config.toml
translate = 0.06
color_jitter = 0.4
qk_norm = false
layer_scale_init = 0.1
num_experts = 32
expert_mlp_ratio = 0.5
depths = [2, 5, 2]
Rows from expert 28 of block 3, named by matrix and row number. Rows with one number belong to one neuron. Each number is 500 + 25 x the weight over its row's rms, rounded and kept within 0 to 999. All counts start at 0. Numbers have three digits each.
# up: expert up (model.blocks.3.mlp.up, 32x64x128), inputs 64-127
# down: expert down (model.blocks.3.mlp.down, 32x128x64, transposed), outputs 64-127
up.11:503517522496455511524503494505501516463446500477451484498496508511483482520494475483512481504517444478510450494478486543453522502501530522470486497519527486490515541541514524470497515577491497
up.12:492499436527521543491494522486499496536496488502472497505483488451492502550473506515453476521526501477494496514532517543537522519490506481531500492513544505497486528513441482502482527461499540
up.13:494533445502475413486509485437529504527490488507490478507524504521486538506524540460530503531497495487486488472482534514484516449502501503497512551496483485522516500493499517439517473513502507
up.14:572447503478536501554521482483478419486509493525483497507489477538503488464449500519527538457456502483455503494494477503532461471506519551493524520480479520496511508495457501484517554507517483
up.15:455453491489477501479535515470527514469582513489480514497584496508492530543538483483499519538526531497448505464534540509493453495492462521493519485483467503500471488499472498528494517509498470
up.16:464524486527506530534515500466501503509524532509498472454447472525505516506507527487492491501495450579503487478467474530498514523445493470533498504485500500508538535445513526498486459490520520
up.17:512505506449514484478453486515477459505495503522524506538532533522460552510552476500496492506507530460481529501517490471517528436465511502465488511510498499504525520496505487496527512447506490
up.18:466503482507529513499494492454502533458502455431520483465497508525487497461485476470454487511474504485471478486486569515464478503521519514490498527498508546533434557481499511518495480541503502
up.19:504507521490498504482499502520484514559495531528500506475511509443516459516506452478533500529513525491442505486505508484517506505506498529489520479524489505515465517521477459468542455489521500
up.20:513525559500499500544494495497485510532492505501526528514523517557501499502529459490511473501516505527535475517522541526491485451473504514466566518532499483507521474501534472505505509504470473
up.21:455512500524497512504493515489558495545461503498482521493471482511481504543491463551478490515530507516503483510497493530538501481501459461502499486509466446522477499486521497485515471467517486
up.22:489563493506518506524483493469504516475497485525499513517488505520502450509559469525497489498461521491502501478466477491504497501512481438507482502456463537500526537490515478517550471496503484
up.23:503529498502488506498499507515459508480464500476491482486491576451501476514515491505442489581496494535509501526503485490508466516486484469481477485543506514510508503543524494523504499487497500
up.24:516466505483491504510477491484481494502485530494487503517491531488492471406520480481499501485498516488485500496499551519496508435496491504512475490442502523480494492486487489538463498510497467
up.25:490520510513491529552481520494478498493500492504520496493525487465480492511562519517462525491495461459496505449510563507494503532462518497522495533444510497506447518513482544483506548504545482
up.26:467551521495497522498525526489475515485516456463483490525471517531496510494460529498539457488521492500511476460525498518522420483518484487485490514539466500492489513530512515491486496477494499
up.27:538537530502515501471503456510498488468502468476425502506491471549501514476513434474501508495482516507494490503515523492551522447523497500513478516458447511464498474510500528498530498508532481
up.28:496499508498481498510499501472545487504435493511501503496496519537496478486523510482463481461534558491509517475518484493560539490483453504500472530552520479464513466457517498484477491491487475
up.29:515490490514499503530504527498494443486476523553486449489504501504457470513517549548475520490507527471493470494485495534501515489495476501453503487498461533529474497543495469496522538479487469
up.30:541514507505455510493460497518501509506552500527500491579522543430496514510489485503473480547535515488507531509532453497486483499492493509500499518512533530493526532500527514484541500504484498
up.31:473467568507494502504489501519539499509464444490519534517484483508507537500450501492512530509523523485488520498536519512500534501563494516480482528470521535491527514506461519474477503485487467
up.32:490430542512501476521542495479517451454504502484441519542480556439541525477510519490518515475526503497488508460504489512509496502452502472499435519527515509419503542521495481500486504507489498
up.33:509510463515501506499475489487459528482504512549483500500513454478450550484522529460513501529483499495486448501507511504496501460526501486501523526494506493525504477508496540442508527487478483
up.34:502516482510523507534502529506501535465495519493521518501486462443449483506493524527553554522522457539543508554510470461515479528460529528502590543466543487500481488515532487527458509464506499
up.35:499504480496508474538510510484458470497551537526466524503451489470502479504529502505529508545464520506488492500536499476494477503524477500501498499477503495464449486517509489489555466475466459
up.36:497477522486493434540505507476466504501516504504497467528500485503462536490513530515517459522518519527515516601493525543524521478541478495492515493554494459511530441525512518524503505482493505
up.37:506466433565543514485467435506488526497500483490496438509501479496497490488515503522459506544450484533512538498483499501459496524470539491498510498518522505520514505472483497514473498504474518
up.38:485496466512513524533500512470501521539497526517540546456498525516490529503517472502502509448457497480476510500513495453505484499501496495506475496518514517485456485502529481498442481503496505
up.39:491548465480496524472514500464482499480485551502524506448498526512538499507498502502520510531517497508487449546510499506558494510481470527522505513524530463496494480533521513512530524502515513
up.40:461492497458479445541434517483487501485484496492505478495485531497491503509501469496487511500528490517517502507520514469494471512469549477506498479458503503524507482493489498517566503547473519
up.41:497488516514474487531489500498473540503474549528518471503451500528468522500461498479466497493512495490500503526481502498487504498471487512497517516509508504515494479538493520529471479493471503
up.42:511465509506512497465456488515489499497502549531514542447507515488553432556542512511488535500494540499524506502504497485444492526484514472508537521488481499489498499508467522521493517517507494
up.43:468494545497519483469500480512477490529506479482492482521536481531480482526453538509545515513523477462483530470500465548501540496518496500511526499539495512469466508507480516532576500496459455
up.44:467518472588515483517473520480505512483546482484506445514480504543482439522484506549547467489516502480496500476530530446499507488464555503479464489521510487493504537529504525495517491507465534
up.45:465497512521512540500464482488483491470479502412465519524457515488538533513471515451490511516530503516509498529493528489505506512515479498534543489521501518533501467523548533519514439497491500
up.46:479469482455492519480493499516565508478517507516494509519516489542502455476479459487501419457497457503538503534500535507490536494495498496501486503515488506527498457528494511510462539546503510
up.47:468510519459433503474542504565512485536508522497494505486494505460504523476522480469518480515521483480512496475485501454517477517473451488532483511499496481462499494548489522500493509482503477
up.48:508522491495501517529515495502519484462447501489534542462486497470471510556502478515492504492468515520482490537533547514504493523500497487499479507518561499483518516480462509535502481508476522
up.49:506476498476525489510500500510489468489518444479533541474503495500534526444497518503473499462470524494496504474527493491513482518559470487464513495488490499524512475449482506481540568552480510
up.50:472509488499522484483493522498507471511441469455488562499509458495537513469502501476499518529498526483521528473514485517514498536499498484501505489505492480503482488448499522495516465511489508
up.51:505514470515500513480505520501509495475483493506540496492482513492482493472536505468508452488472505556496500500584510526555500510502469502497487489499437559511504528473545538523461491492496492
up.52:464512476473491486508518510470494500531518545512508517509524511559498474536467519488490443486504508497505513468531525475500488493531460490491443507475492503454493469487538480470475554504553503
up.53:495554518547495513495466486500492501477510521461528465517450514542493492538500481521549530487517475468529441489492464496507502509487472519522496462485469548509480483536499507525498453463507519
up.54:468430530491485525489520484489453525535475478467483524517523480517501483510535460491506455468494509522489495520505480483536519476513512493448501499491505445503497500531513504501519555527462495
up.55:471482505504457523481483548518480457502488524475421476494536508522536512526515485548499491538474509489479454515504509511477537472566512504507543494509462468486490537482476514482485479464517515
up.56:453485496500509509494511480442512505483520526478504473498438529518457510477471533475548452481478538508535470496546538513503454497539503492500511498515508475477473468510507485463517464495502481
up.57:520523485458455501477469556503510498545494523531497530514506504488512496507498524518447524476532548516479518456499506496494484514516491499508533471494469502489493512478504486535511511511487521
down.11:457504467500497511510459502458502482522529530478489506505535493474501529458495454498522468477503532505479517506506536449518514495497479525512469472469472491489523477497458489516443498444536531
down.12:500475492480509471497457441498472484474502504510522495502516468531492485475501521498561481481461488488512519471506487529532536472480493499469462499474455498500473499494525485569507488544467485
down.13:495520526511522526492534534491507493478503522496581455479490450513486528553497472467498521518541500485504512469502442502490466481464486481501468507531533514486573484503467521504507519509526514
down.14:490551458494456498488506545492463543561537486486485493527535484457531513531535501484522526502516524499486504489478503507500563528530494493503502498535519473505493508467522560498499459496513503
down.15:484511506573510478505477494508484472510485472511525457499505495476510509453475511485470529506481489516545502478484462485498496525506555531495540495571565502520508534470525515502511507493464490
down.16:511533457486445452505481513477531492442523499512483486460502489499501511459518497486468470493515502508474468503517484509515512490493487516514513500538467478516477449472481520546509452509499568
down.17:537495446564499512565492553527502505480489484500500492518508479487490524506476535506495566521508489525493492493473504499496500529490504529560519515521493483535484494512522511507538491532497515
down.18:529496503472445495488571476483473486535497513468485497543503506469545496503509534496499455503500473490483509503494499500511503530474513504507455473492504516445519454505496499524453489495487525
down.19:474515445518498509453475499515519482467514475547501473465465496508511563481477590502490499487474438493508464507487535490426500474483494517480508515535519534519517511502512503501494518492504548
down.20:468512517536505497450514591482513506474494553504495477506483493490474506468509496485485511486503511489507488485471466472554523472485500506502515526527511509496491456512464490494503498496493544
down.21:489498496518504498469507504489474504520506551485497457505497495522487505416500518456477550499496492522487473503528489475488473481518505506485506484464513534505499500536523449500533518527497483
down.22:503511471479487497502504499499518535512501481508466471493491488458517477490530476487502490478475519501485467470526500514555500481549503481462518564529483526482481466482505500529509495523494433
down.23:496465505479479543504464493477539455497504519459471495482505491502497500506512496507441532471528482499540450504497496547486568508496473488496485527500484514531500506459457512471536491517472508
down.24:500524485542473522530517543528482517520504493522528485521518485530495534585509514498467532496492518478508522523514494496484493525474526489451514506532515472503471449548497499504519461463467473
down.25:475503494520489520508501499510492454452546542510495485505463517455456512505521517507491479532517534488478476498531486517492486491513498450535522500483476477500492503499496485485554502477493497
down.26:521573526531479488486499561488502485519520528498467505519500474514459445521500469462468490484523490511489493489482488497520523496489468546503480514502490506480508517487519507516522526499539495
down.27:453474503511428503541495508524434497518499504482511523499532533431505530503545509525472541508501538475496480501471540500438485523493472509508490468535525496481482530481509475490514490502481496
down.28:541487484547506481492527519554462479481485508463498515500475496512486499535473488506498501591481471538491498536494496502507444499483546503483528510463439509508494551533491502514524542501486485
down.29:495469445526502497521528496457516508506529501458526500459510500503541524530523484511492513529481472545539498486508495478495499532507493488502488497492507486492511550490511536482539505493476501
down.30:460508497465517527493504433490503509481516484506498491505498504532492502503496483504493501489485492500489502540495471508492507500510483549543467495484518500503493504451516493492400501497527518
down.31:495495502484525479477497500503484476462515537465492497501483497561481493485520491468515429515480529483520516477523511441488511478485500501501539500472496465473484489491521455473515516555494498
down.32:511495511503531519491452538546502517469513504522501484511519465489443502451490466473544465519478523500474537500492540502483491497542551485510523507499492498497543435506498505499508526563511518
down.33:479501501516511485535478513516534486509500494479482548489497548513494454498472515472462530497530556550525522405485483490493456501474545500491490507496505515503475502495496467523496453512529482
down.34:491465518417505499480469491520508462526460501535485488474500511519477492456509520501499497480499484488512459453467512514523479485532506515540462525466485532511482489503485531504555498502510480
down.35:461484462504527512494493453504491520545536455480488490474486507503492529527419471497509495482515485492549539495480505491490521495488525488529529470531511506510533480468499514494452492498513516
down.36:438543520476524476540502520527532501505489563484483495492496504500496464512486472474492503512487500498494512516463519549515485506489534517498513513441515510504452516501508486540504462486484518
down.37:521539513448525502472473478457508499536505536465476523502494505505490516494478506445541526478490504480482497481520500530537493517526478499499490461485511492519496471518490500504486472494486472
down.38:521498485504466523528518547515487481497487481510491506519506490483511451499532487490548500518517508559477520483510453500526454463482501497494532502462479516509518501496482506494505486485508504
down.39:479514500511554471516493491505537492510499487461513482535471503517492516470463508499512524430500483462522551484534511505493525497510481482519493502472481491505492528472524491491483486504467501
down.40:503480476483504503506504495503556451539506560518488498496524484505489533522514499508502521508478461475510494484468468502512493530530502498494473553518505537502506486485494494480510496482475521
down.41:512510465501533489502521511512502493509497484483497492470543532507500476488504510555545490524467492496524503465519485530540463503481523470491485529458479472459459484504536500500503495475493551
down.42:500519493526508491489539497467470529490541496493469491488527483508441464524487444497510497485500457497519545571556500490541517498507492482518487533574463500518502498493505475463525504441496524
down.43:552514490482492484520478535502478475469503486499442491474503535487456491463518442465466509471534489503531514539525500500534467488456452477502435508532470474478462527510489533482541489533496557
down.44:498554499558488485490505520493485444508492511480479488464479504471524521513507492504515469498498547492529451498527508451474499518553539512501490494490525462515489499477529521495474496525542503
down.45:515496511464523502506498529531511490491495532507529516537531507535432517476555487470528531510493474487500515508518507525516522547523508524514422534531491504466467497484526502492462492474504504
down.46:457563535515460478502536455497477495472488494440531479494484514541514540504506490551492508525510498528447452488484522497491517556517509500447506514497501500473484494456541459494487503459486505
down.47:520497465547533487519488508500496516456497494478495472497552499532480484498502506505468500528520540513466511500490502428490489514505516466511495476532519475524516489440500492457477517522465501
down.48:498527491488511501465482502455526475519486526476517514553469480543513493481497497502528503507519501543562514484466501473481488503514520512543502524478466473492492480517459526482517493492429510
down.49:498496541488523491479499537489465531488515517509479531471486493502533518549503519513460490492500458526438526490501478533542526531481484522495527548522491498478513522493523462511462458499522501
down.50:528499496491483460476547526516507516519523518540478496485461536497509490479522504493519498530503436512447459520485475530503490477461453503491483491524535523518524458527499455508497505552524479
down.51:517527530501525502510556493476443522472508490531526549528498468462511485489501496473478475514474477511489502508497458512473500513546531511510500528495512544499503444553446458504525520493474517
down.52:539501544533466504506562502535503484475503471520533500548502515498487515501491496484504528455507498500503513501489480479503464501501514510506592514518471496512508485517482460489502456455532463
down.53:517470505496518555459485512480490457456501502515515481528508492530514527507540502480536534539523474496498457507502492482506451565509514491460459511548489473496538470470475517480497495474500497
down.54:520490500492489445548501540486495472480490544494512478525464528471517514504482513504498544507506505518511458490446531510534541523510502463488518540498510511515476526497502478536497448503504484
down.55:461472466514474436509488529478478509508506499516542525444468489494499510504526451473524484461462533504530537491497516483494455474487496502539475483445574465487489513468539488547471490506480469
down.56:520531558510512479516527544484495523503478529441552522498499503529512460489473501419459482511478520485496531458467481475489512542519529520482514519507524534494484504541526493489511503493514501
down.57:526482500532522506500522497495502529502517488497517468477516485513493500518511503530525486526498449518464495562487457492499515506505515508533454506531478516523499497490479469468521513468513466