{"model": "self-supervised image encoder", "dataset": "crops of objects in photos (Visual Genome)", "train_examples": 123503, "image_size": 32, "crop_scale_min": 0.2, "horizontal_flip": true, "translate": 0.06, "color_jitter": 0.4, "method": "vicreg", "arch": "caformer", "norm": "rmsnorm", "norm_position": "pre", "hidden_act": "gelu", "head_dim": 64, "fused_qkv": false, "qk_norm": false, "layer_scale_init": 0.1, "parallel_block": false, "moe": "soft", "num_experts": 32, "moe_every": 1, "expert_mlp_ratio": 0.5, "slots_per_expert": 1, "shared_expert": false, "patch_size": [2, 2], "depths": [2, 5, 2], "widths": [64, 128, 256], "kernel_size": 7, "projector_hidden": 512, "projector_out": 512, "projector_hidden_layers": 1, "residual_init": "none", "optimizer": "soap", "beta2": 0.999, "learning_rate": 0.0019, "beta1": 0.95, "shampoo_beta": 0.999, "eps": 1e-08, "precondition_frequency": 16, "max_precond_dim": 1024, "one_sided": false, "adamw_lr_other_params": 0.0012, "l1_shrink": 0.003, "max_steps": 20500, "batch_size": 256, "epochs": 42.5, "lr_schedule": "step", "warmup_steps": 1020, "weight_decay": 0.06, "adamw_weight_decay_other_params": 0}
Rows from expert 27 of block 2, named by matrix and row number. Rows with one number belong to one neuron. Each number is 128 + 32 x the weight over its row's rms, rounded and kept within 0 to 255. All counts start at 0. After the name is the row's rms in percent of the matrix's.
# up: expert up (model.blocks.2.mlp.up, 32x64x128), inputs 0-127
# down: expert down (model.blocks.2.mlp.down, 32x128x64, transposed), outputs 0-127
up.4 095 [133 184 173 146 103  90 113 122 184  99 127 177  85 119 106 171 130 144 138 105 190 182 136 173 176  78 142 154 111 125 175  73 147 165 120 101 144 140 127 113 184  93 160 150  89 112 116 109 129 173 172 165 162 125 136 142 133 163 115 149 168 150 126 124  88  86  92 170 125  89 201 135 128 154  85 198 149 130 142 107 117 129 141 122 137  79 168 105 137 117 162 120 124  75  75 108 122 122 107 133 138 159 140 104 126 128  34 137 108 190  77 128  67  92  75 143 157 131 105 112  85 135  91 108 158 105 130  80]
up.5 107 [127 174 125  97  88 151  17 169 113 147 158  87 117 125  78 143 174 170 102 127 122 106  85 184  75 120 134 116 170 115 158 137 167 166 113 133 152 169 129 123 128  93  30  93 117 130 122 124 139  78 106  96 175 124 130 143  81 164 138 170 182 175 107  67 141 112 158  84  76 102 130 150 148 123 111 149 124 114 118 152 109  99 173 130 131  43 106 120 123 120 118 105 118  98 141 128 130 111 130 147 181 134 140  96 159  47 128 110 114 150 133 126 162 172 152 114 192 134 127  98 145 163 169 136  92  83 129 133]
up.6 087 [100  94  92  90 108 154 137 172  95  95 128 123 152 138 123 121 152 173 157 146 145 140 112 164 176 146 145 142 148 152 198 167 151 124 153 133 116 159 102 174 102 125 137  69  79 115 132 113  71 183  64 175 128 112 178 138 170 116 147 125 140 128 189 130 132 121 105 175 117 172 126 101 136 146 122  63  63 110 136 154 123 143  93 131 107 139 113 114 116 117 123 149 145 126 160 103 190 108 127 188 153  82  66  64 110 130 135 135 158 170 164 135 230 149 117 162 129 145 130  39 122  86 150 144 122 113 107  74]
up.7 132 [165 185  88  62  75  93 120 131 102 109 141 158 132 149 127 124 134 140 161 138 158 118 133 116  84 142 131 119  73 192 126 153 168 127  28  90 101 112 138 127 111 141 163 125 129 129 125 121 160 125 131  96 204 142 109 218 139 128 121  91 158 150 110 135 147 121 124 145 126 118 159  56 173 152 150 119 129 198 127 106  58 127 148 154 134 142 106 132 119 121 130 129 161 103 131 135 135 142  85 111  74 184  69  80  90 165 146 208 125 156 136  99 149  89 121 154 162 147  83 149 127 147 135 146 217 137 120 119]
up.8 080 [156 168 131 174 143 146 156 110 121 106 130 163 112  81  81 122 195  91  79  79  93 133 181 107 127 141  75 116 174  91 150 107 113 118 127 123 106 141 119 159 104 149 150 181 154 143 101 127 133 164 154 168 125 138 154 126 202 111 172 142 137 120 116 185 139 117 123 150 202 143 102 155 123  77 121 115 129 140 120 107 129 128 134 134 141 120  63  70 182  96 178 108 142 159 105  92  70 160 116 134 127  87 125 127 130  87  64 140 188  50  97 148 137 139 108 140 102 108 154  92  96 122 169 122  98  37  99  75]
up.9 114 [150 126  80 163  91 130 129  71 122 157 147 135  96  78 132 124 123 142 142 144 159 187 128  86  63  56 113 181  93 136 148 112 106  83 129 170 154 112 130 164  79 114 106 171  87  85 105 144 174 133 144 131 127 136 160  81 144 171 184  95 131 121 178 104 169 102 130 148 113 188 174  72 130 153 144 138 111 112  96 128  67 127 160 140 107 158  83 143 143 127 165 129 154 106 122 194 144 149 151 167  94 161  69 113 149 138 139 145 105 194 153  85  80 164 152  93 133 150 122 106 219 133 109 149 134 129  76 142]
up.10 096 [137  96  79 137 119  91 151  72 108 145 127 128  67 112 113  96 188 153 147 113  91 118  92 131 125 132 117  96 142 126  96 126 112 106 119 102 127 140  77  79 119  89 125  93 119 116 164 105  86 128 139 128 116  95 148 111 122  60 168 122 171 111 126  75 106 181 140 143  59 121  73 104  67 157 160 176 122  70 112 144 138 125 128 227 113 157 239 149 132 171 122  50 122 134 193 123 159  85 140 140 120 194  82 128 148 122 101 135 171 127 129 151 139 135 150 125 153 106 131  72 115 105 121 118 131 115 140 157]
up.11 098 [121 166 118 129  64 164 145  89 115 146 180  89 127 112  43 156  79 170  81  96 117 104 101 144 140 163  96 102  89  97 154  77  99  94 189  87 180  85 135 114 161 115 121 136 132 136 101 105 177 176  99 119 128 108 135 134  93 140 162 141 158 165 138  82 123 165 148  84 115  88  95 151 191  91 125 156  95 112 113 133 155 145 102 130 138 121 149 151  98  83 115 130 136 123 117 131 166 137 193 157 155 171 129 110 145  41 151 168 123 153 151 144 122 184  99 120 177 195 149 136 148  99  64 125 166 131 125  75]
up.12 093 [116 145 157 160 137 131 126 149 152  99 157  89 100 140 122 138 106 105 171 162 164 143 136 139 132  61 108 119  97  66  88 133  78 108 115 158 114  90 112 148  67 137 131 122 112 115 136 128  84  80 129 164 138  97  60 145 174 132 164 100 135 168 103 104 166 195  78  46 125 103 165  94  75 110  88  65 119 112 140  63 152 183 105 118 170 139 165 105 107 166 120 126 157 177 196 130 100  78 144 129  89 132 185 129 103  72 161  86 178 118 136 113 183 121 145 164 129 151 143 149 136 119  70 119 132 132 133 142]
up.13 095 [127 163 127 131 109 125  71 131  93  95 122 175 164  50 148 146 117 144 112  77 126 100 114 122 143 128 153 121 133 116 191 152 126 128 112 117 102 149  95 116 134 146  90 135 131 201 110 151 184  99 140 117 123 124 161 137 157 114 105 139 109  81 143  97 113 103 138 120 132  82 107 200 148  98 154 144 133 174 153 163 142 120 192 123 157  91  84 140 147 141  88 140 199 127  74 111 146 142   1 120 140 107 111 128 119 187 174 126 170  74  79 124 162 153 114 155 166 133 104 151 181 188 172 129 153 175 106 139]
up.14 109 [179 215 136 111  94 127 129 195 108  81 140 138 109 124 187  94 111 143  99  88  98 110 174 113 165 146 171  66 188  71 111 154 126  82 191  90  95  91 146  65 192 125 111 121 134 127 165 138 189 111 116  82 108 114 114  82  97  93 131 117  84  81 161 124 101 120 113  99 163 111  66 134  80 113 112 153 113 140 142 120 135 170 125 129 152 102 104 160 133  84 145  96 126 156  93  97 163 125 145 115  89 147 186 129  69  90 163 125 128 124  95 121 129 125 100  93 213  97 120 120 124 140 119  97 137 118 145 118]
up.15 096 [115 127 167 120 129 137 143 117 156 131  87 176 131  93 135  84  94 151 198 156 110 125 118 125 198 169 134 142 118 123 150  76 178 111 105 154 164 114 193 128 122 127 193 179 164 115 101 151 163 132 123 181 118 143  79 183 130 132  94  79 116 144 174 177  79 130  99 162 155 124  43 120 178 131 127  91 129 134  93 136  48 139 206 115 107 149 115 129  77 133 207  97 129 143 129  92 160 103 108  96 126 153 142 112  89  98 141 109 126 125 157 149 137 154  47 107 136 109 103 113 125 120  69 159 134 128 138 147]
down.4 097 [150 142 124 123 117 169 142 144  54 141 143 111 151 172  82 135 152 152 117 145 142  79 131  55 100 129 106 113 148 129 147 141 134 107 141 193 166 164  98 165 167 135  91 128 111 106  85 175 126 126 130 104 137  98 150 254 154 159 118 154 106 190 146 134 165 131 122 112 148  92  88 127 168  70 135 125 156 104 196 192 156 143 129 123 107 102 123 174 127 220 136 175 132 127 126 155 143 121 124  87 135 127 141  97 152 135 189 119 140 117 180 130 153 139 164 130  86  74 155 162 178 121 121 146 102 175  90 135]
down.5 123 [136 112 164 115 138 110 107 148 144 144  95 150 190 126 129  90 175 110 116 135 143 157 152 147 149 151 128 112 122 161 138 139 165  99  85 125 122  98 127 187 147  69 227 155 128 119 163 140  70 119 152 124  75 131 149  90 165 144 199  80  78  57 178 210  95 136 130 122 170 175 106  84 125 134 200 130 172 164 169  99  81 100 169  95 117 118 135 166 132 130 164 142 149 117 143 141 127 109 101 141 112  84 122 132 144 137 181  56  59 123 135 130 114 111 135 134 115  85 129 153 114 120  76 159 141 103 129  88]
down.6 085 [135 158 137 107 151  75 178 106 139 106 108 161 123  78 122 111 100 182  99 173 111  36 133 104 129 105 130 178 106 173 134 137 104 149 147 161  85  77 139  88 100 107 155 134 142  93 138  96 162 154 198  49 121 111 124 132 172 107  78 151 113 114 169 159 133  79 155 141  99 174 142  92 138 129 115  95 121  54 129 115 149 117 170 122 108 144  84 159 109 209 123 111 133 122 173 135 132 123 133  90  94 147 180 174 128  92 117  98 155 140  72 101  77 128 148 149 102 131 127 136  73 186 142 123 156  60 107 111]
down.7 140 [126 119  63 102 158  74 151 121 135 139 117 163  99  96 112 149 139 114 187  94  50 212 130  81 144 108  82 147 110  74 122  68 150 121  88 146 139 141  88 109 138 102 103 151 202 138  86 131 127 171 147 159 108  75 143 150 118 145 152 174 191 142 195 150 161 116 181 128 148 127 122 132 169  96  99 126 108 149 204 125 157 128 124 151 131 121 111 141  97 168 139  81 116 130 142 176 121 159 116 126 112 177 124 130  96 120 150 136 129  47 121 108 157 139  89 131 133 129 120 131 185  44 126 128  89 148  78 116]
down.8 092 [116 100 131  91 109 121 119 134 169  90 156  60  97 133 127 144 161 144 106 131 209 119 125 122 115 128 155 148  60 164 111 123  93 178 105 177 124 143 129  95 131 175 132 148 128  97 117  88 106 154 170 240 121 185 134 114 121 103 160 107 129 134 116  20 131 109 119  95 166 108  84  92 106 173 106 129 120  43 170 129 110 157 108 113 105 123 137 162 102  99  97 143 194 132 106 157 100 155 112 137 107 137 118 164 140  92 176  84 113 133 140 115 135  90 185  94 148 171  64 117 121 160 153 127 101 154 133 121]
down.9 100 [155 118 162 122 167 155 137 149 133 134 109 179 122 142 124 125  67 136 129 157 133 112 171 192 252 137 167 112 132 166 125 166 142 195 109 135 156 210 121 122 135 154 170  71 121 134 154  86 134 153 107 117 145 144 156 182 156 138  81 177 113  79 168 100  96 154 145 124 123 117  84  74 166 107 108 152 171 134 139 124 153 153 116 165 184 120 138 114 161 127 101 107 131 172 124 134 118 141 107  33 123 111 152 151 124 121 122 128  99 124 194  97 122 114 124  98 126 133 187 125  77 156 132  59 142 151 168 128]
down.10 088 [145 182 151 129  94  85 154 115  77  60 157 136 121 110 135  84 107 145 120 164 136 161 102 185 172  97 111 172 122 157 149 125 153 134 108 103 118 134 112 146 174 142 207 114 106 117 143 157 208 159 107 105  95 156 110 144 148  97  66 210 122 164 138 112 184  82 120  79 206 109 137 101  89  92 159  90 133 164  87 127 124 150 151  93 154 115  70 115 157 127 133 182 136 195  90 114 140 149 114 145 127 109 144 162 157 123  68 123 143 206 108 149 166 157 112 136 121 162 113 125 116 103 137 123  95  91 101 133]
down.11 096 [143 119 128 165 158 133  87 119  93  95 119 154 103 104 178 132 131  54 174 124 160 136 136 113 138 163 182 109 161 115 171 158 139 119 120 106 162 175 136 131 134 164 161 132 121 123 172 135  41 137 152 133 147 141 102 115 115  79  53 140 123 128 173 134 117 101 151 167 154  92 119 127  72 185 130 129 223 129 103 135 100 136 122 169 124 114  82 176 150 174 114 173 118 161 120 122  89 147 110  45  86 110 200 133 147 132 145 107 116 147  58  98 127 160 122 119  71  90 145 146 100 175 149 144  63 154 142 114]
down.12 092 [210 161  68 137 137 119 146 118 142 145 102 130  53 150 105 121 112  58 120 112 168  69 113 128 139 117 119 115  76 103  79 122 102 157 182 127 112 150 127  85 143 126 153  98  94 149 203 153 101 126 112 106  91  99 100 127 106 128 108 137  86 102  74  94  88 102 110 111 147 120 173 153 152 164 121 176 132 146 110 123  76 122  76 147 180 194 136 190 173  99 129 127 128 105  99 106 124 100  97 126  87 126 199 103 173 133 144 138 125 100 111 141 135 192 132 107  96 203 138 143  85  94 106 139  80  74 136 135]
down.13 100 [ 90 110  63 157 125 165  75 131 208 110 113  82 111 162 102 146  98  91 149 130 134 192 139  85 137 105 152 159 144 181  64 113 129 103 115 148 187 137 144  66 130 133 141 191 162  97  52  89 185  68 143  75 135 166 141 120  89 105 116 118 129 146 134 165 112 165  75 122 141  79 144 123 128 113  87 122 117  75  94 165 112 111 129 118 145 105  60 102 161 126  79  99 110 153 193 118 127  90 172 157 194  99 109 170 118 132  68 102 132 145 127 143 137 131 135 126 127 122 162 174 140 115 118 135 145 126 141 155]
down.14 104 [109 145 126 151 172  84  92  96 123 157 132  74 133 146  99 114 129 155 156 142 183 101  82 123 112 124 108 154 130 137 188 171 105 171 105 122 147 175 118 144 143 119 133 131  55  81  63 156 176  91 111 118 147 169 131 175 149  78  96  85 167 174 135 101  94  95 137 173 141 131 173 147 133 129  82 125 140 166 131 124  84 112 174 104  79  62 123 129 129 150 134 153 106 124 102 132  48  99  97 140 145 107  84 170 157 143 143 162 116 184 202 149 130 167 149 182  88 176  89  87 129 115 118 151 118 173 160 166]
down.15 098 [131 119 125 137 156 123 138 128 162 161 102  83 129 161 164 147 145 126 106 103  67 170 136  94 143 126 118 125 103 108 127 150 143 138  91 164 156 139 111   9 152 136  95 119  56 196 157 200 170  46 186 118 128 129  83 199 135 112 139 185 120 121 105 189 110 158 143  99 133 103 170 103 152 146 131 131 111 120 120 144 125 136  94 135 137 115 136 119  87 148 113 110  87  68 118 125 139 103 113 101 111 106 146 160  89 179 117 156 155 150 161 100 102 103 164  69 160 145  99 192 144 146 201 148 102 138 130 167]